config.toml
arch = "tc_resnet"
model = "sound classifier"
train_examples = 39062
norm = "batchnorm"
steps = 7100
weight_decay = 0.1
Rows from block 10, named by matrix and row number. Rows with one number belong to one channel. Each number is 128 + 24 x the weight over the matrix's rms, rounded and kept within 0 to 255. All counts start at 0.
# convs0: first width-5 conv (model.blocks.10.convs.0.weight, 208x208x5), inputs 66-71, a 5 kernel for each
# convs1: second width-5 conv (model.blocks.10.convs.1.weight, 208x208x5, transposed), outputs 66-71, a 5 kernel for each
convs0.101 [159 165 138 164 178 193 160 177 156 146 173 146 137 136 165 106 141 127 130 145  99 107  93 118 111  85  98 126 130 121]
convs1.101 [120  95 109 102 142 137 135 149 103 124 157 136 118 106 118 103 129 119 131 160 169 154 172 177 158  91  58  99 118 137]
convs0.102 [122 104  99  90 103  86  83 100  95  69  77 124 107  60  77 152 152 163 140 148  80 123 131 116  79  95  97  97 113  95]
convs1.102 [106 132 123 110 101 150 142 162 144 147  91 108 108 124  95 118  91  87 105 110 199 196 166 158 183 124 120 128 110 116]
convs0.103 [ 89 102 117 115  97  67  96 109  96  74 108 143 139 131 131 141 117 153 148 129  95 119 126 119 120 116 132 123 138 103]
convs1.103 [ 76  84 103 122 100 134 123 107 102 123 117 149 134 133 103 148 129  94  88  94 150 169 174 174 194 118 112 107 115 122]
convs0.104 [114 110 143 121 157 170 131 128 142 109 131 154 161 155 145 138 131 142 152 140 115 112  96 129 103 114 131 135 137 134]
convs1.104 [107 115 123 156 162 152 150 113 116 107 110 112 110 130 157  93  98 123 142 116 148 137 155 114 140 107 134 125 129 123]
convs0.105 [255 147 102  70  35  56 103 143 176 238 117 102  79 138 132 130 135  94  97 154 140 120 122 107 149 231 172 100 118  79]
convs1.105 [255 246 148  40   0  12  44 142 166 223 179 190 172 119 114 255 216 184 254 255 151 159 171 175 198 255 255 138  19   0]
convs0.106 [ 76 108 125 115  96 161 167 149 150 162 147 133 146  97 112 156 162 166 168 154 124 127 137 120 146  72  75 109 107  92]
convs1.106 [ 92 108 105 111 119 118  85  83 111 100 102  96 110  81  88  55  89  95 118 151 197 190 190 174 169 101 132 128 140 112]
convs0.107 [220 159 149 149 216  94 124 113 133 111 161 120 127 147 172 136 158 157 169 143 104 137 131 138 129 168 140 156 144 139]
convs1.107 [152 136 134 138 150  90 102 108 108  83 163 153  99 109 124 126 116 110 133 174 122 137 158 123 121 154 146 162 160 160]
convs0.108 [126 150 149 123 158 196 122 105 101  79 168 157 139 149 162 121 174 169 180 158  98  96 112  97 125 111 155 153 135 134]
convs1.108 [107 112 100 104 118 208 180 133 108 101 161 126 141 124 126  12  32  77 154 178 117 114 123 119 108  53  82 111 145 149]
convs0.109 [198 156 121 106  78 124 144 139 128 135 145 123 127 105 133 126 145 131 167 158  89 138 129 135 132 116 107 133 148 128]
convs1.109 [188 152 118 116  80 105 107 111 139 137 160 148 110 106  78 113 131 164 179 181 112 112 129 138 146 138 159 124 137 142]
convs0.110 [139 115 135 140 121 151 147 122 163 150 118 153 154 127 148 178 167 171 135 132 107  90 116 122 133  98  93 119 125 115]
convs1.110 [121 115 116  86 125 112 127 122  96  76  82 118 107 124 135 113 106 118 124 141 169 170 201 154 169 117 117 115 117 128]
convs0.111 [ 54  60  92 148 198 172 150 137 128  77 144 130 114 146 187 142 129 128 149 176 131 118  92 111  89 111 127 132 133 151]
convs1.111 [ 18  71 115 175 209 189 162 116  99  61  87 121 139 163 192  40 100 135 209 255 204 197 152 125  93  44  93 118 163 140]
convs0.112 [125 119 141 165 153 116 133 134 121 130 144 135 138 114 120 157 181 155 133 111 136 120 107 133 129  97 125 118 155 147]
convs1.112 [116 110 117 139 152 125 121 127 141 119 152 140 125 141 115 189 138  85  39  14 161 144 179 145 165 130 144 106 114 128]
convs0.113 [139 135 121 196 182  94 114 130 120 111  93 104 131 135 104 117 151 112 140 104 118 116 116 120 102 128 169 130 143 158]
convs1.113 [116 143 117 124 144 111 102 102 101 119  81  96  86 101  92 149 108  63  64  61 140 139 136 138 149 150 122 107 122 111]
convs0.114 [139 139 149 142 130 133 119 132 108 124 126 153 149 137 104 162 169 179 178 186  96  99 110 113  86 147 138 179 135 144]
convs1.114 [140 108 115 146 135 121 142 141 140 141 132 119 148 133 104 100  71  69  74  41 166 156 158 166 173 106 106 126 119 145]
convs0.115 [139 140 147 146 155 114 136 112  96  96 119 128 119 128 101 149 134 135 123 127 111 105 123 108 107 164 155 141 130 171]
convs1.115 [151 145 148 141 167 170 151 145 162 178 113 114 115 103  97 121 131 112 119 124 151 149 138 140 152 157 114 123 103 140]
convs0.116 [ 86 120 107  94  92 169 131 131 136 165 129 119 125 121 116 177 177 140 150 203 112 105 105 112 110 137 153 133 153 152]
convs1.116 [111 114 128 149 127 129 128 141 141 126 111 104 119  88  99 112 104  84  75 109 128 124 131 127 165 121 104 112 128 121]
convs0.117 [121 139 115 137 120  91 120 122 106  73 124 115 140 139 121 159 141 155 143 127  74  90  79  87  62 154 146 153 150 158]
convs1.117 [122 114 114 141 131 155 154 143 146 132  93  98 111 120 106 180 147  79  49  10 132 149 169 138 144 140 119 137 152 157]
convs0.118 [124 169 146 158 176 170 139 125 120 111  91 149 134 150 109 180 179 180 156 153 136  94 140 116 102 105 117 125 112 128]
convs1.118 [126  88 123 131 122 137 146 130 116 132  76  94 130  80 101 152 127  91  56   0 129 144 135 172 167 126 120 102  98 102]
convs0.119 [ 89 109  91 119  86  89 110 125 105  92 126 130 127 144 113  95 112 120 109 124 109 138 119 121 105 105 121 115 105 112]
convs1.119 [111 112 115 118 101 142 166 148 166 157  80  97  98  96 107  91 106 145 127 139 162 153 148 135 142 139 131 116 107 125]
convs0.120 [160 141 127 112 133 111 125 119 111 125 159 150  98 114 141 137 161 165 146 155 126 105 114 103 115 137 119 111 133 125]
convs1.120 [125  84  92 114 126 137 128 162 122 130 145 141 132 128 125 141  83  76  44  35 124 112 166 168 145 131 116 106 111 107]
convs0.121 [177 141 156 153 159 109 123 128 142 110 122 134 145 130 103 116 123  99 117 112 116 114 128 138  98 160 132 130 131 124]
convs1.121 [163 110  95 101 117 134 130 127 141 139  71 118 134 119 106 133 106  95  96  92 131 122 124 142 129 133 126 107 106 121]
convs0.122 [ 81 116 138 113 120 143 112 112 130 152  85 124  95 102 108 157 160 138 174 168 112 127 106 128 112 117 139 137 132 141]
convs1.122 [ 87 142 132 133 134 141 134 121 147 123  91  86 114 113 112 113 107 127 131 127 131 129 137 141 132  93  96 118 126 107]
convs0.123 [109 118 117 121  98 152 124 143 122 133 145 168 163 169 140 134 155 133 126 142 159 141 122 158 162  85 116 114 110  59]
convs1.123 [ 99 140 111 107  81 101 107  95 122 107 140 123 135 123 153  98 114 124 153 146 144 139 118 132 129 111 134 114 107 111]
convs0.124 [ 99 128 138 130 120 133 111 111 130 121 136 149 152 158 148 124 130 129 116 144 129 114 128 146 129 118 156 153 132  94]
convs1.124 [134 126 126 120 122 116 132 130 111 127 100 111 137 130 139 144 123 128 123 146 146 148 108 125 151 130 126  92 118  90]
convs0.125 [150 147 155 189 153 153 143 113 112 129 106 136 127 152 157 173 192 173 196 186 137 135 114 104 101 105 125 171 140 116]
convs1.125 [114 112 105 118 100 154 132 138 125 132 117  99 100 102 142  86 106 124 123 161 183 130 131 144 159  39  90 106 102  97]
convs0.126 [104 118 130 122  77 168 114 136 127 140 105 119 125 116 100 126 155 141 125 110 129 102 125 116 124 128 122 152 119 134]
convs1.126 [122 128 110 114 108 137 124 127 129 144 102 112 137 114 125 130 110 113  70  96 153 151 155 159 138 121 116 112  92 120]
convs0.127 [ 99 115 143 119 104 156 179 124 152 161 133 140 110 142 103 100 121 119 128 115 142 123 105 112 129 111 118 105 124 136]
convs1.127 [ 67 103 120 131 106 129 118 123 121 108 182 166 136 131 147  83 134 135 145 155 159 154 156 160 123  74 106 136 127 113]
convs0.128 [192 164 164 154 171 139 129 138 146 126 148 157 161 123 142  95 136 143 143 153 125 123 108 111 121 133 127 129 136 134]
convs1.128 [183 108 111 111 129 148 147 131 152 154 128 149 122 141 137 113 148 142 161 174 141 138 156 137 134 132 109 111 127 100]
convs0.129 [116 133 127 154 144  80 104 112  82  46 127  97 139 157 111 152 139 149 195 167 140 112 116 105 132 154 131 113 129 151]
convs1.129 [141 136 141 147 123  83 105 109  98 133 111 109 107 139 120 175 157  98  75  79 164 158 162 160 153 192 138 132 125 117]
convs0.130 [110 127 130 134 126 227 196 180 193 187 109 113 116 115 104 100 110 117 134 125 118 153 120 138 135  93 116 129 146 125]
convs1.130 [111 133 136 141 130 153 113 128 113 129 162 152 142 153 133  75 141 151 160 160 142 202 158 156 162  60  77 114  98  65]
convs0.131 [139 128 147 178 127 122 117  87 116 111 108 121 148 148 123 130 145 134 121 110 140 121 141  93 124 123 136 117 112 149]
convs1.131 [133 108 134 154 140  86 113 113 104 101  77  80 103 106 128 118 108  74  96  74 148 139 122 142 119 144 145 114 108 124]
convs0.132 [123 131 134 135 124 149 134 130 110  87 137 139 163 132 130 164 167 133 119 129 111 100 108 129  92 135 136 139 150 154]
convs1.132 [121 115 118 129 152 116 122 132 130 107 115 113 131 119  91 196 135  98  63  23 165 140 156 145 160 124 123 133 125 157]
convs0.133 [126 135 138 103  42 145 149 134 125 121 157 145 145 127 134 157 131 152 158 128 129 157 116 134 138 101  94  86  90  65]
convs1.133 [161 141 134 112  68 134 123 150 133 133 155 147 156 153 148 125 105  96 136 116 136 154 130 156 169 134 140  92 119  98]
convs0.134 [150 138 125  94  73 131 146 127 119 130 146 146 141 137 167 159 137 163 154 109  94 119 111 119 121 100 107  93  95  67]
convs1.134 [127 143 111 103  86 126  79 102 104  92 128  98 123 120 114 115 109  78 107  67 177 151 151 160 173 126 123 111 109 115]
convs0.135 [ 93  93 111  82  60 151 141 148 137 142 143 162 157 160 146 158 190 182 193 175  85  94 113 118 122  71  91 115  69  40]
convs1.135 [ 81 118  91 119  62 132 120 124 130 138 113 111 106 128 124 104 108  85  81  88 178 156 165 147 162 112 109  85  72  95]
convs0.136 [130 105 124 139 140 107 107 117 111 123 173 126 131 150 144  95 148 161 163 143 138 118 118 114 123 159 122 123 149 155]
convs1.136 [145 127 133 130 143  69  88 113 129 132 191 126 137 112 121 112 110  95 135 184 134 141 118 150 140 157 156 147 152 141]
convs0.137 [115 137 145 148 143 105 115 117 112 113 131 153 152 150 113 127 143 149 139 128  84 134 104 114 100 123 136 118 114  85]
convs1.137 [ 94 114 133 115 115 123 118 129 113 120 101 130 137 107 120 145 144 123 127 110 159 165 153 165 180  97 115 109  92  96]
convs0.138 [184 109 123 108 154 108 118 104 136 124 215 182 166 195 182 136 153 174 174 172 141 160 139 169 152  81  95  68  79  83]
convs1.138 [151 114  99  95  96 122 113 114 108 121 155 162 125 147 171  53  71  87  99 112 114 133 124 126 154  86 105 101 107 107]
convs0.139 [156 147 154 146 154 110 117 117  96 116 178 169 143 170 181 110 155 182 161 159 120  88 110 120 121 143 138 127 154 146]
convs1.139 [145 133 138 146 136 122 112 117 125 131 141 135 128 118  99  81  87  81  97  84 120 132 128 118 128 138 139 112 138 114]
convs0.140 [152 125 114  67  74  87 128 101  75  81 153 123 128 117 143 145 129 145 125 128 138 142 128 138 145 134 145 142 107  86]
convs1.140 [122 158 154 114 100  97 110 122 122 127 189 122 132 140 133 158 105  80  87  70 146 164 146 124 126 174 148 123 137 153]
convs0.141 [133 122 131 146 132 124 123 127 125 115 127 113 139 132 136 118 158 139 146 150 114 137 128 135  84 109 101 130 120 115]
convs1.141 [127 118 114 112 134 157 136 130 132 155 113 123 128 122 122 104  98 106 128 144 172 159 135 135 145  88 103 104 103  98]
convs0.142 [168 142 158 124 156 115 126 114 142 115 124 158 124 132 107 223 189 168 170 158  91 104  98  75 109 158 126 125 106 156]
convs1.142 [206 148 135 178 167 152 137 108 158 177  78 127 117 106  90 127 105  97  32  53 137 139 115 126 158 169 135 130 126 143]
convs0.143 [157 133 137 101 134 103 131 123 114  90 159 123 122 107 153 112 170 133 148 131 105 105 113 106 100 123 121 130 141 122]
convs1.143 [127 132 106  97 136 120 126 119 120 138 132 123 123 132 115 150 130 116 108 116 121 138 149 139 125 151 128 117 128 152]
convs0.144 [235 175 100  68  15 128 149 143 136 119 147 136 104 131 141 154 150 154 148 143 104 113 116 142 144 112 122 131 121  76]
convs1.144 [255 178 111  55  15 127 125 137 107  98 172 137 145 133 128 102 110 148 204 237 101 111 110 139 154 165 117 138 100  91]
convs0.145 [ 83 123 138 100 104  88 124 103 126  93 109 117 136 129 109 115 120 136 124 127 137 130 146 158 154  86 146 141 145 111]
convs1.145 [112 120 109 104  94 140 143 131 145 132  82  99 105  94  81  85  89 124 114 118 125 116 121 159 114 103 113  91 106  87]
convs0.146 [132 130 145 154 142 156 125 136 136 128 138 127 141 134  93  89 118 136 155 130 133 143 131 124 138 105 125 123 135 136]
convs1.146 [ 97 116 111 106 112 132 136 137 130 115 123 122 122 121 135  92 121 123 156 169 143 149 143 142 131  75  92  68 125 110]
convs0.147 [133 132 169 167 162 189 153 153 165 144 131 126 147 123 122 105 139 119 112  91 133 107 118 109 126 111 135 118 151 146]
convs1.147 [124  99 133 128 143 160 153 141 130 150 110 104 126 115 106 101 142 102  82  79 128 144 145 136 120 105 109 117 140 155]
convs0.148 [173 132  90 108 120 120 150 136 144 140 179 144 153 138 149 154 167 179 156 195 106 116 116 119 115 110  96 136  94 115]
convs1.148 [185 127  92 108  78 103 115 111 128  99 134 133 113 132 120 110  78  83 115 148 137 135 152 129 142  97  94 126 120 149]
convs0.149 [120 117 109 106  88 104 143 109 101 105 158 147 127 149 184 123 143 134 165 170 118 108 106  91 139  97 129 103 123  67]
convs1.149 [141 125  96 121 136 111 132 112  97 115 117 120 136 130 121 124 111 121 105 149 149 141 130 145 153 131 120 122 142 150]
convs0.150 [176 126 125 137 184  62  91 125 114 107 140 128 139 151 172 145 178 148 162 146 135 121 144 122 129 159 152 142 138 132]
convs1.150 [168 127 119  91 129  92 106 127 111 108 129 122 124 149 133 147 148 130 136 135 137 141 142 147 147 202 147 103 121 113]
convs0.151 [235 169 105 102 144 143 147 165 155 153 163 171 147 101 106 111 147 148 156 141  93  91 113 151 102 151 141 151 141 150]
convs1.151 [226 149 113  74  90 143 124 132 159 171 164 146 129 114 104  87  94  96 113  99 158 139 153 159 179 102 118 130 141 113]
convs0.152 [174 159 187 173 157  91 102 105  98  85 164 168 159 181 145 120 166 173 160 138 112 126 147 142 119 197 169 151 174 171]
convs1.152 [187 143 144 137 158 155 132 122 171 155 151 148 100 142 154 124 150 141 181 183 145 132 135 130 143 158 134 126 117 123]
convs0.153 [133 131 139 136 124 134 120 106 131 118 185 178 177 163 159 112 149 126 159 143 131 123 128 127 140 133 133 160 109 135]
convs1.153 [111 123 131 112 133 136 142 116 105 129 154 126 159 142 131  69 101 117 138 134 111 126 125 113 120 135 132 119 131 117]
convs0.154 [140 144 110 159 151 130 146 120 119 121 142 145 147 160 148 103 113 144 124  91 139 140 132 140 118 103 139 131 134 129]
convs1.154 [156 130 136 130 138 171 165 134 147 146 100 113 108  98 118 104 145 149 169 143 174 158 130 132 119 126 138 105 124 125]
convs0.155 [178 160 139 157 172 117 136 119 124 111 151 156 151 153 148 184 145 177 165 163 113 101  87 101 157 146 145 147 149 163]
convs1.155 [160 153 132 141 154 128 123 137 148 143 114 123 122 101 123 116  93  87  97 104 146 129 147 130 132 148 128 147 126 126]
convs0.156 [138 127 138 137 132  60  90 122 103  79 112 146 147 129 100 106 136 137  98 104 118 100 132 122 116 183 149 142 143 143]
convs1.156 [166 147 121 139 171 147 151 150 148 133 111 107 109 120 132 153 128  98  81  49 133 158 138 146 144 160 152 109 130 145]
convs0.157 [ 83  87 106  82 103 149 123 125 121 140 123 121 154 152 120 149 142 130 181 168 123 114 135 129 129  57 102 121 105  79]
convs1.157 [ 82 122 120 112 105 138 124 115 116 127  94 102 106 139 107 120 103 119 145 139 122 121 124 150 135  86 109 109 122  91]
convs0.158 [ 98 118 114 132  94 128 109 155 138 125 101 110 139 117 109 163 154 184 141 166 106 120 136 104 133 123 113 120 125 117]
convs1.158 [124 143 131 134 114 140 125 124 114 132  82  86 134 120 106  98 100 111  97 129 155 146 147 163 164  90 120 131 118 117]
convs0.159 [168 160 141 158 158 140 120 124 128 128 139 157 137 127 134 158 182 180 161 183  94 119 101 142 115 165 150 141 156 149]
convs1.159 [107 109  97  80 132 118 128 127 138 147 170 142 133 123 134 109 104 111 125 130 132 154 159 137 156 119 101 100 116  90]
convs0.160 [120 158 150 129 120  41 103 122  69  48 156 141 148 164 172 136 134 126  95 102 131 150 135 136 148 108 148 136 128 129]
convs1.160 [122 113 126 110 115 135 144 150 137 121 123 138 128 130 133 122 118  85  80  48 141 145 150 118 141 162 122 124  97 157]
convs0.161 [163 147 162 137 148 109 105 127 105 108 139 152 168 119 138 139 165 155 128 125  98 111 111 119  97 157 141 141 118 147]
convs1.161 [137 126 140 146 147 140 141 139 160 166 119 117 116 138 127 157 119 106  82  60 152 158 147 145 170 114 131 136 111 111]
convs0.162 [167 159 149 176 196 120 143 124 125 108 132 135 153 144 150 135 161 159 131 126 108 107 118 110  89 169 145 123 113 145]
convs1.162 [119 112  81 107 168 151 150 149 152 137  88 123  94 107 136 152 144 125 102 136 155 156 150 175 163 165  99 106  78 108]
convs0.163 [178 139 119 131 151 106 115 116 128 126 175 131 128 134 172 112 155 152 169 160 130 118 128 125 113  88 110 118 130 126]
convs1.163 [160 133  96 101  97 120 125 112 128 139 181 164 129 103 134 116  99 109 135 152 139 117 141 137 143 110 124 115 108 122]
convs0.164 [169 119 118 130 131 128 117 157 184 189  97 120 133 169 154 133 139 150 151 177 120 117 117 104 101 163 133 135  87  80]
convs1.164 [211 166 119 103  88 116 108 118 162 170 118 128 148 160 147 128 154 136 201 220 161 139 133 148 126 205 172 128  93  52]
convs0.165 [156 123 148 153 176 166 151 157 131 137 102 116 126 130 147 186 169 169 179 176  78  84  72 104  94  98 118 109 147 132]
convs1.165 [128 126 102 151 180 131 135 134 127 126 133 137 126 130 141  73  94 111 143 164 160 137 135 159 148  57  89 113 134 134]
convs0.166 [169 151 126 125 165 155 161 162 151 132 157 102 130 142 146 115 143 115 135 148 115 143 137 122 120 115 140 144 100 137]
convs1.166 [160 132 102 108  89 126 132 127 145 134 120 128 115 127 116  66  99 100 122 121 139 145 139 142 142  88 104 137 126 123]
convs0.167 [155 137 138 165 159 164 139 159 150 155 150 140 130 131 140 125 133 115 124 106 123 124 141 122 127  99 138 125 126 130]
convs1.167 [129 121  88  94 123 114 128 125  94 114 122 128 117 130 140 147 140 158 138 106 168 157 169 172 176 106  87 106  97 118]
convs0.168 [179 155 120 137 106  75 106 137 106  89 134 127 112 108 110 160 158 157 160 169  99 121  95 130 110 122 142 106 161 124]
convs1.168 [163 144 143 120 133 139 148 139 197 157 126 166 138 119  95  97 110 115 112 105 149 149 147 143 155 133 134 153 118 126]
convs0.169 [ 94 102 119 127 177  79  90 105 130 117 158 117 153 114 144 152 133 160 138 134  97 124 123 135 145 134 113 120 143 151]
convs1.169 [ 81  93  94 160 171 117 122 127 142 137 154 121 116 131 139 151 129 115 132 163 146 159 156 167 139 136 130  97 121 122]
convs0.170 [166 153 154 156 138 146 151 163 159 170 116 152 131 100  98  95 114 116 106  89 138 119 151 150 134 115 157 133 115 127]
convs1.170 [124 101  93 107  91  88 108 117 115 140 135 137 121 110  94 188 180 142 126 115 140 194 163 178 178 106  90  87 102 109]
convs0.171 [129 122 146 134 137 108 118 127 114 125 145 150 142 139 153 148 141 139 135 147 115  85 117 128 122 159 140 150 133 163]
convs1.171 [112  73  92 135 112 128 156 171 163 174 150 119 104 124 108 137 113 113 140 126 127 149 161 144 167 154 130 118 119 119]
convs0.172 [113 112  94 113  97 148 126 126 134 153 101 135 134 130 116 178 145 158 161 156  97  97 110 113  95 118 126 128 117 109]
convs1.172 [131 149 123 140 127 155 155 123 150 167 106 106  84  90  82 130 112 107 107 128 123 118 127 110 154 148 135 136 106 125]
convs0.173 [129 151 149 122 134 152 147 110 138 147 128 127 148 108 114 174 181 161 170 161  96 111 131 108  98 172 149 138 131 152]
convs1.173 [127 101  92  97 115 141 125 114 127 168 120 119 124 118 100 128 103  84  88 133 128 139 133 123 125 133 131 114 126 135]
convs0.174 [ 89 115 164 123 104 122 112 135 115 149 130 129 147 135 135 150 126 170 131 138 112 120 137 131 135 182 157 160 139 143]
convs1.174 [ 88  88  78  77  79 165 148 150 175 160 135 128  99 105 149 103 128 132 148 132 161 144 163 134 124 116 120 117 118  92]
convs0.175 [150 130 136 138 167  88  96  94 120 115 126 146 168 150 188 161 159 185 152 156 105 103 116 115 120 117 141 118 105 152]
convs1.175 [169 155 156 153 163 121 155 147 156 127 132 117 121 114 145 176 156 125 127 144 149 162 145 172 176 165 158 131 117 100]
convs0.176 [ 60 102 111 110  68 113 133 132 147 109 176 149 154 159 168 108 157 135 149 110 137 143 139 124 108 103 126 113 100  85]
convs1.176 [ 96 117 111  91  95 112 126 133 131 128 134 124 126 146 115  76 111 114 130 128 125 150 128 139 133 148 149 162 120 150]
convs0.177 [ 81  84  73  95  90 150 153 150 167 146 111 140 123  85 108 209 168 168 168 177  96 114 115 135 106 116  92 107 109  87]
convs1.177 [143 136 151 137 135 148 114 123 132 138 103  90 103 102  85  84  75 104  93  99 143 119 136 144 130  95 125 110 119 104]
convs0.178 [ 91 144 106 126 126 117 114 123 110 110 118 133 132 138 143 102 112 102 131  90 116 103 137 135 120 120 143 150 149 133]
convs1.178 [117 122 154 146 144 158 174 160 155 170  88 117  90 119 104 127 145 146 121 127 146 123 140 121 145 141 123 135 161 133]
convs0.179 [135 141 118 123 112  81 106  71  87  55 153 132 144 155 164 179 156 173 188 150 100 120 129 127 125 119 145 120 114 133]
convs1.179 [123 154 136 111 133  83  95 110 110 118 163 116 124 136 153 155 116  99  86  71 138 174 150 156 149 136 139 146 125 114]
convs0.180 [ 98 123 121 150 194 116 143 154 138 131  54 117 118 156 165 133 188 176 166 148 140 100 138  96 109 165 155 126 141 140]
convs1.180 [107 113 126 142 158 161 153 126 146 107  43  83 124 167 170  85 151 139 155 243 163 176 141 117 139 162 115 103 105 101]
convs0.181 [182 143 103 103  86 102 118 116 156 159 186 123 111 127  85 122 130 136 152 153 116 132 119 106 126 101  92 124 125 166]
convs1.181 [185 145 112 108 102  87 104 114 130 158 204 146 141 102  94 129 147 128 173 159  89 112 138 132 169 140 156 138 139 155]
convs0.182 [174 139 110 108 142 152 122 166 126 145 143 121 103 134 146 141 162 160 157 147 109 105 117 146 103  93  99 109  90 110]
convs1.182 [123 125  98 101 124 107 126 123 135 118 124 109 119 108 121  81  89 102 121 142 170 171 188 145 184 118  86 106 108 104]
convs0.183 [ 65 105 107  78  13 126 124  77 111 115 141 141 143 161 183 142 134 146 122 113 130 159 107 119 126  75 108 115  95  99]
convs1.183 [123 107 101  98  92 110 128 121 134 102 118 118  98 131 143 120 101 111  82 120 135 111 130 133 135 130 139  95 125 132]
convs0.184 [151 147 149 141 137 151 141 142 140 110 114  91 114 110  81 134 172 177 156 168 122 125 128 126 125 115 118  84 114 115]
convs1.184 [149 140 151 140 125 136 134 139 139 124 142 136 147 148 142  66  71  73  94  79 183 145 143 139 174 118 129 127 126 116]
convs0.185 [177 151 141 122 160  91 105  89 122 105 108 149 126 128 134 122 121 136 121 138 141 118 111 110  98 161 142 147 128 161]
convs1.185 [165 114 110 122 143 111 123 112 144 115 115 132 120 136 135 150 145 135 136 171 168 148 129 145 148 141 146 106 118 126]
convs0.186 [ 94 144 118 131 110 144 136 136 112 130 184 160 160 150 139 174 155 168 144 126 105 105 108 116 108 137 116 145 149 183]
convs1.186 [ 88 105 118 117 157 126 134 124 129 138 161 121 114 114 153 121 111 102 104  42 160 141 133 150 152 129 134 131 138 133]
convs0.187 [  0  60  95 133 255  70  95  99 144 187 152 117  81 110 153 113 128 149 210 241 134  97  73  90 111 180 171 120 132 180]
convs1.187 [  0  36 109 196 255  91 112 153 150 208 119 167 162 186 212  80  93  98 238 255 149 162 168 151 174 230 182 126 110  62]
convs0.188 [ 99 122 111 120 140 176 139 125 130 159 117 108 128 115 111 151 143 153 144 137 116  92 136 135 126 128 132 122 138 134]
convs1.188 [ 89 109 120 126 162 159 147 140 129 128  95  92  95 121 107  72  70  85  88  80 154 155 142 149 138 119 109 123 116 118]
convs0.189 [139 147 144 150 170 149 128 114 133 112 127 129 103 127  98 146 161 159 166 157 126 127 123 128 133 165 120 157 146 148]
convs1.189 [ 97 118  85 109 124 164 180 163 162 152 135 137 141 121 130 105  92 134 135 159 117 123 130 156 163  88 102  85  98  94]
convs0.190 [170 155 111 115 152 141 163 113 139 143 110 147 147 149 158 120 168 153 132 150 101 111 108 115 143  89  86 106 107 115]
convs1.190 [145 143 128  93  98 144 150 127 181 141 124 147 118 127 134  78 102  75 104 110 132 157 113 139 128  91 116 133 138 110]
convs0.191 [ 93 126 123 114 111 193 169 159 180 199 101 145 130 127  94 122 134 144 156 166 106 130 131 116 112 102 114 105 134 119]
convs1.191 [ 77 112 123 101  95 132 125 120 139 142 139 122 114 130 127  90  76 114 143 127 143 150 157 145 154  61  89 118  89  87]
convs0.192 [192 162 179 164 159 103 134 125 134 103 116 140 148 108  85 157 163 167 157 130  84  82 114  95  89 166 121 138 140 163]
convs1.192 [157 137 129 149 147 139 136 145 133 144  71  87 111 107  99 147 135  95  74  47 157 161 153 163 169 123 120 111 102 102]
convs0.193 [110 145 138 125  87 126  90 103 110 119 170 159 163 158 155 116 120 153 120 125 170 149 137 149 152 107 109 119 108 110]
convs1.193 [ 92 121 145 136 120 101  85  81  98 103 138 138 134  92 130 129 125 104  88  94 172 158 154 171 167 115 100 115 134 100]
convs0.194 [220 144 103 102 112 160 180 121 108  89 203 158 106 146 120 148 157 133 153 150 107 135 114 121 130 131 109 128 132 186]
convs1.194 [211 136 146 110 116 175 146 119 128 116 170 142 115 104 100  67 109 149 178 171  80 107 104 123 139  71 109 161 168 164]
convs0.195 [144 139 135 152 124 131 117 127 123 155  41  90 117 131 122 159 153 160 164 142 109  95 108 136 115 155 142 126 115  95]
convs1.195 [118 134  96 117 102 121 129 121 117 123  53  87 127 130 124 179 157 146 167 149 161 162 170 152 135 174 152 133 107  71]
convs0.196 [148 134 128 129 164 109 117 128 125 133  81 119 114 140 131 125 140 152 168 148 109 124 135 140 145 132 105 125 130 125]
convs1.196 [117 120 144 162 135 152 159 158 130 134  95  86 149 102 117  91 121 118 138 181 175 139 135 135 163 112 101 128 142 144]
convs0.197 [103 128 130 157 132 136 138 101 135 130 121 122 136 135 150 206 174 140 114 126 107 137 132 125 135 164 135 101 104  84]
convs1.197 [ 77  63 114 150 124 103 115 131 153 134 154 141 150 145 147 197 160 101  89 114 131 116 131 137 135 160 135 144 134 136]
convs0.198 [122 129 118 131 112  88 115 138 123  93 147 148 160 171 144 183 161 179 175 163  93 115 107 123 107 140 126 130 130 116]
convs1.198 [102  93  87  93 120 106 124 113 104 128 143 142 118 136 133 122  97  62  49   0 140 120 125 155 133 158 139 115 136 117]
convs0.199 [105 119 143 155 137 133 102 120 149 144  65  97  95 107 127 158 143 153 139 155 112 128  98 137 156 114 112 113 108 109]
convs1.199 [121 103 134 116 124 120 123 108 142 111  77 104 115 118  83  91 121 105 129 115 160 148 136 156 181  88 121 107 126  95]
convs0.200 [130 120 123 125 148  87 113 108  97  79  82  93 109 104 118 161 173 170 138 159 150 130 119 121 100 113 116 153 117 107]
convs1.200 [127 133 127 124 150 173 170 162 147 167  59  99 110 128 120  97 119 120 127 121 153 154 160 162 131  98 118 110 122  98]
convs0.201 [144 161 153 131 144 131 121 132 119 119 124 133 144 151 112  95 105 107 114 103 140 149 125 132 123 152 138 136 140 157]
convs1.201 [130 127 118 103 129 154 143 142 139 146  90 112  95 107  89 177 143 126  94  90 145 137 115 134 163 114 125 115  93 133]
convs0.202 [ 75 102  98  95  53 142 124 118 133 124 132 142 151 118 154 108 111 164 116  97 135 140 109 135 131 111 119 127 134  85]
convs1.202 [ 73  96  85  91  54 124 147 148 154 155 170 140 137 118 160 111 116 111 121 119 144 148 167 158 139 135 135 114 142 168]
convs0.203 [ 88  93 105  87  94 142 119 119 116 136  88 103 103 115  74 159 131 137 161 176  91  91 112 112  81  86 127  94  95  77]
convs1.203 [ 79 111  84  93  81 119 109 103 120  89 111  98 126 121 119 129 137 113 122 138 190 187 175 186 178 104 125 112 121  79]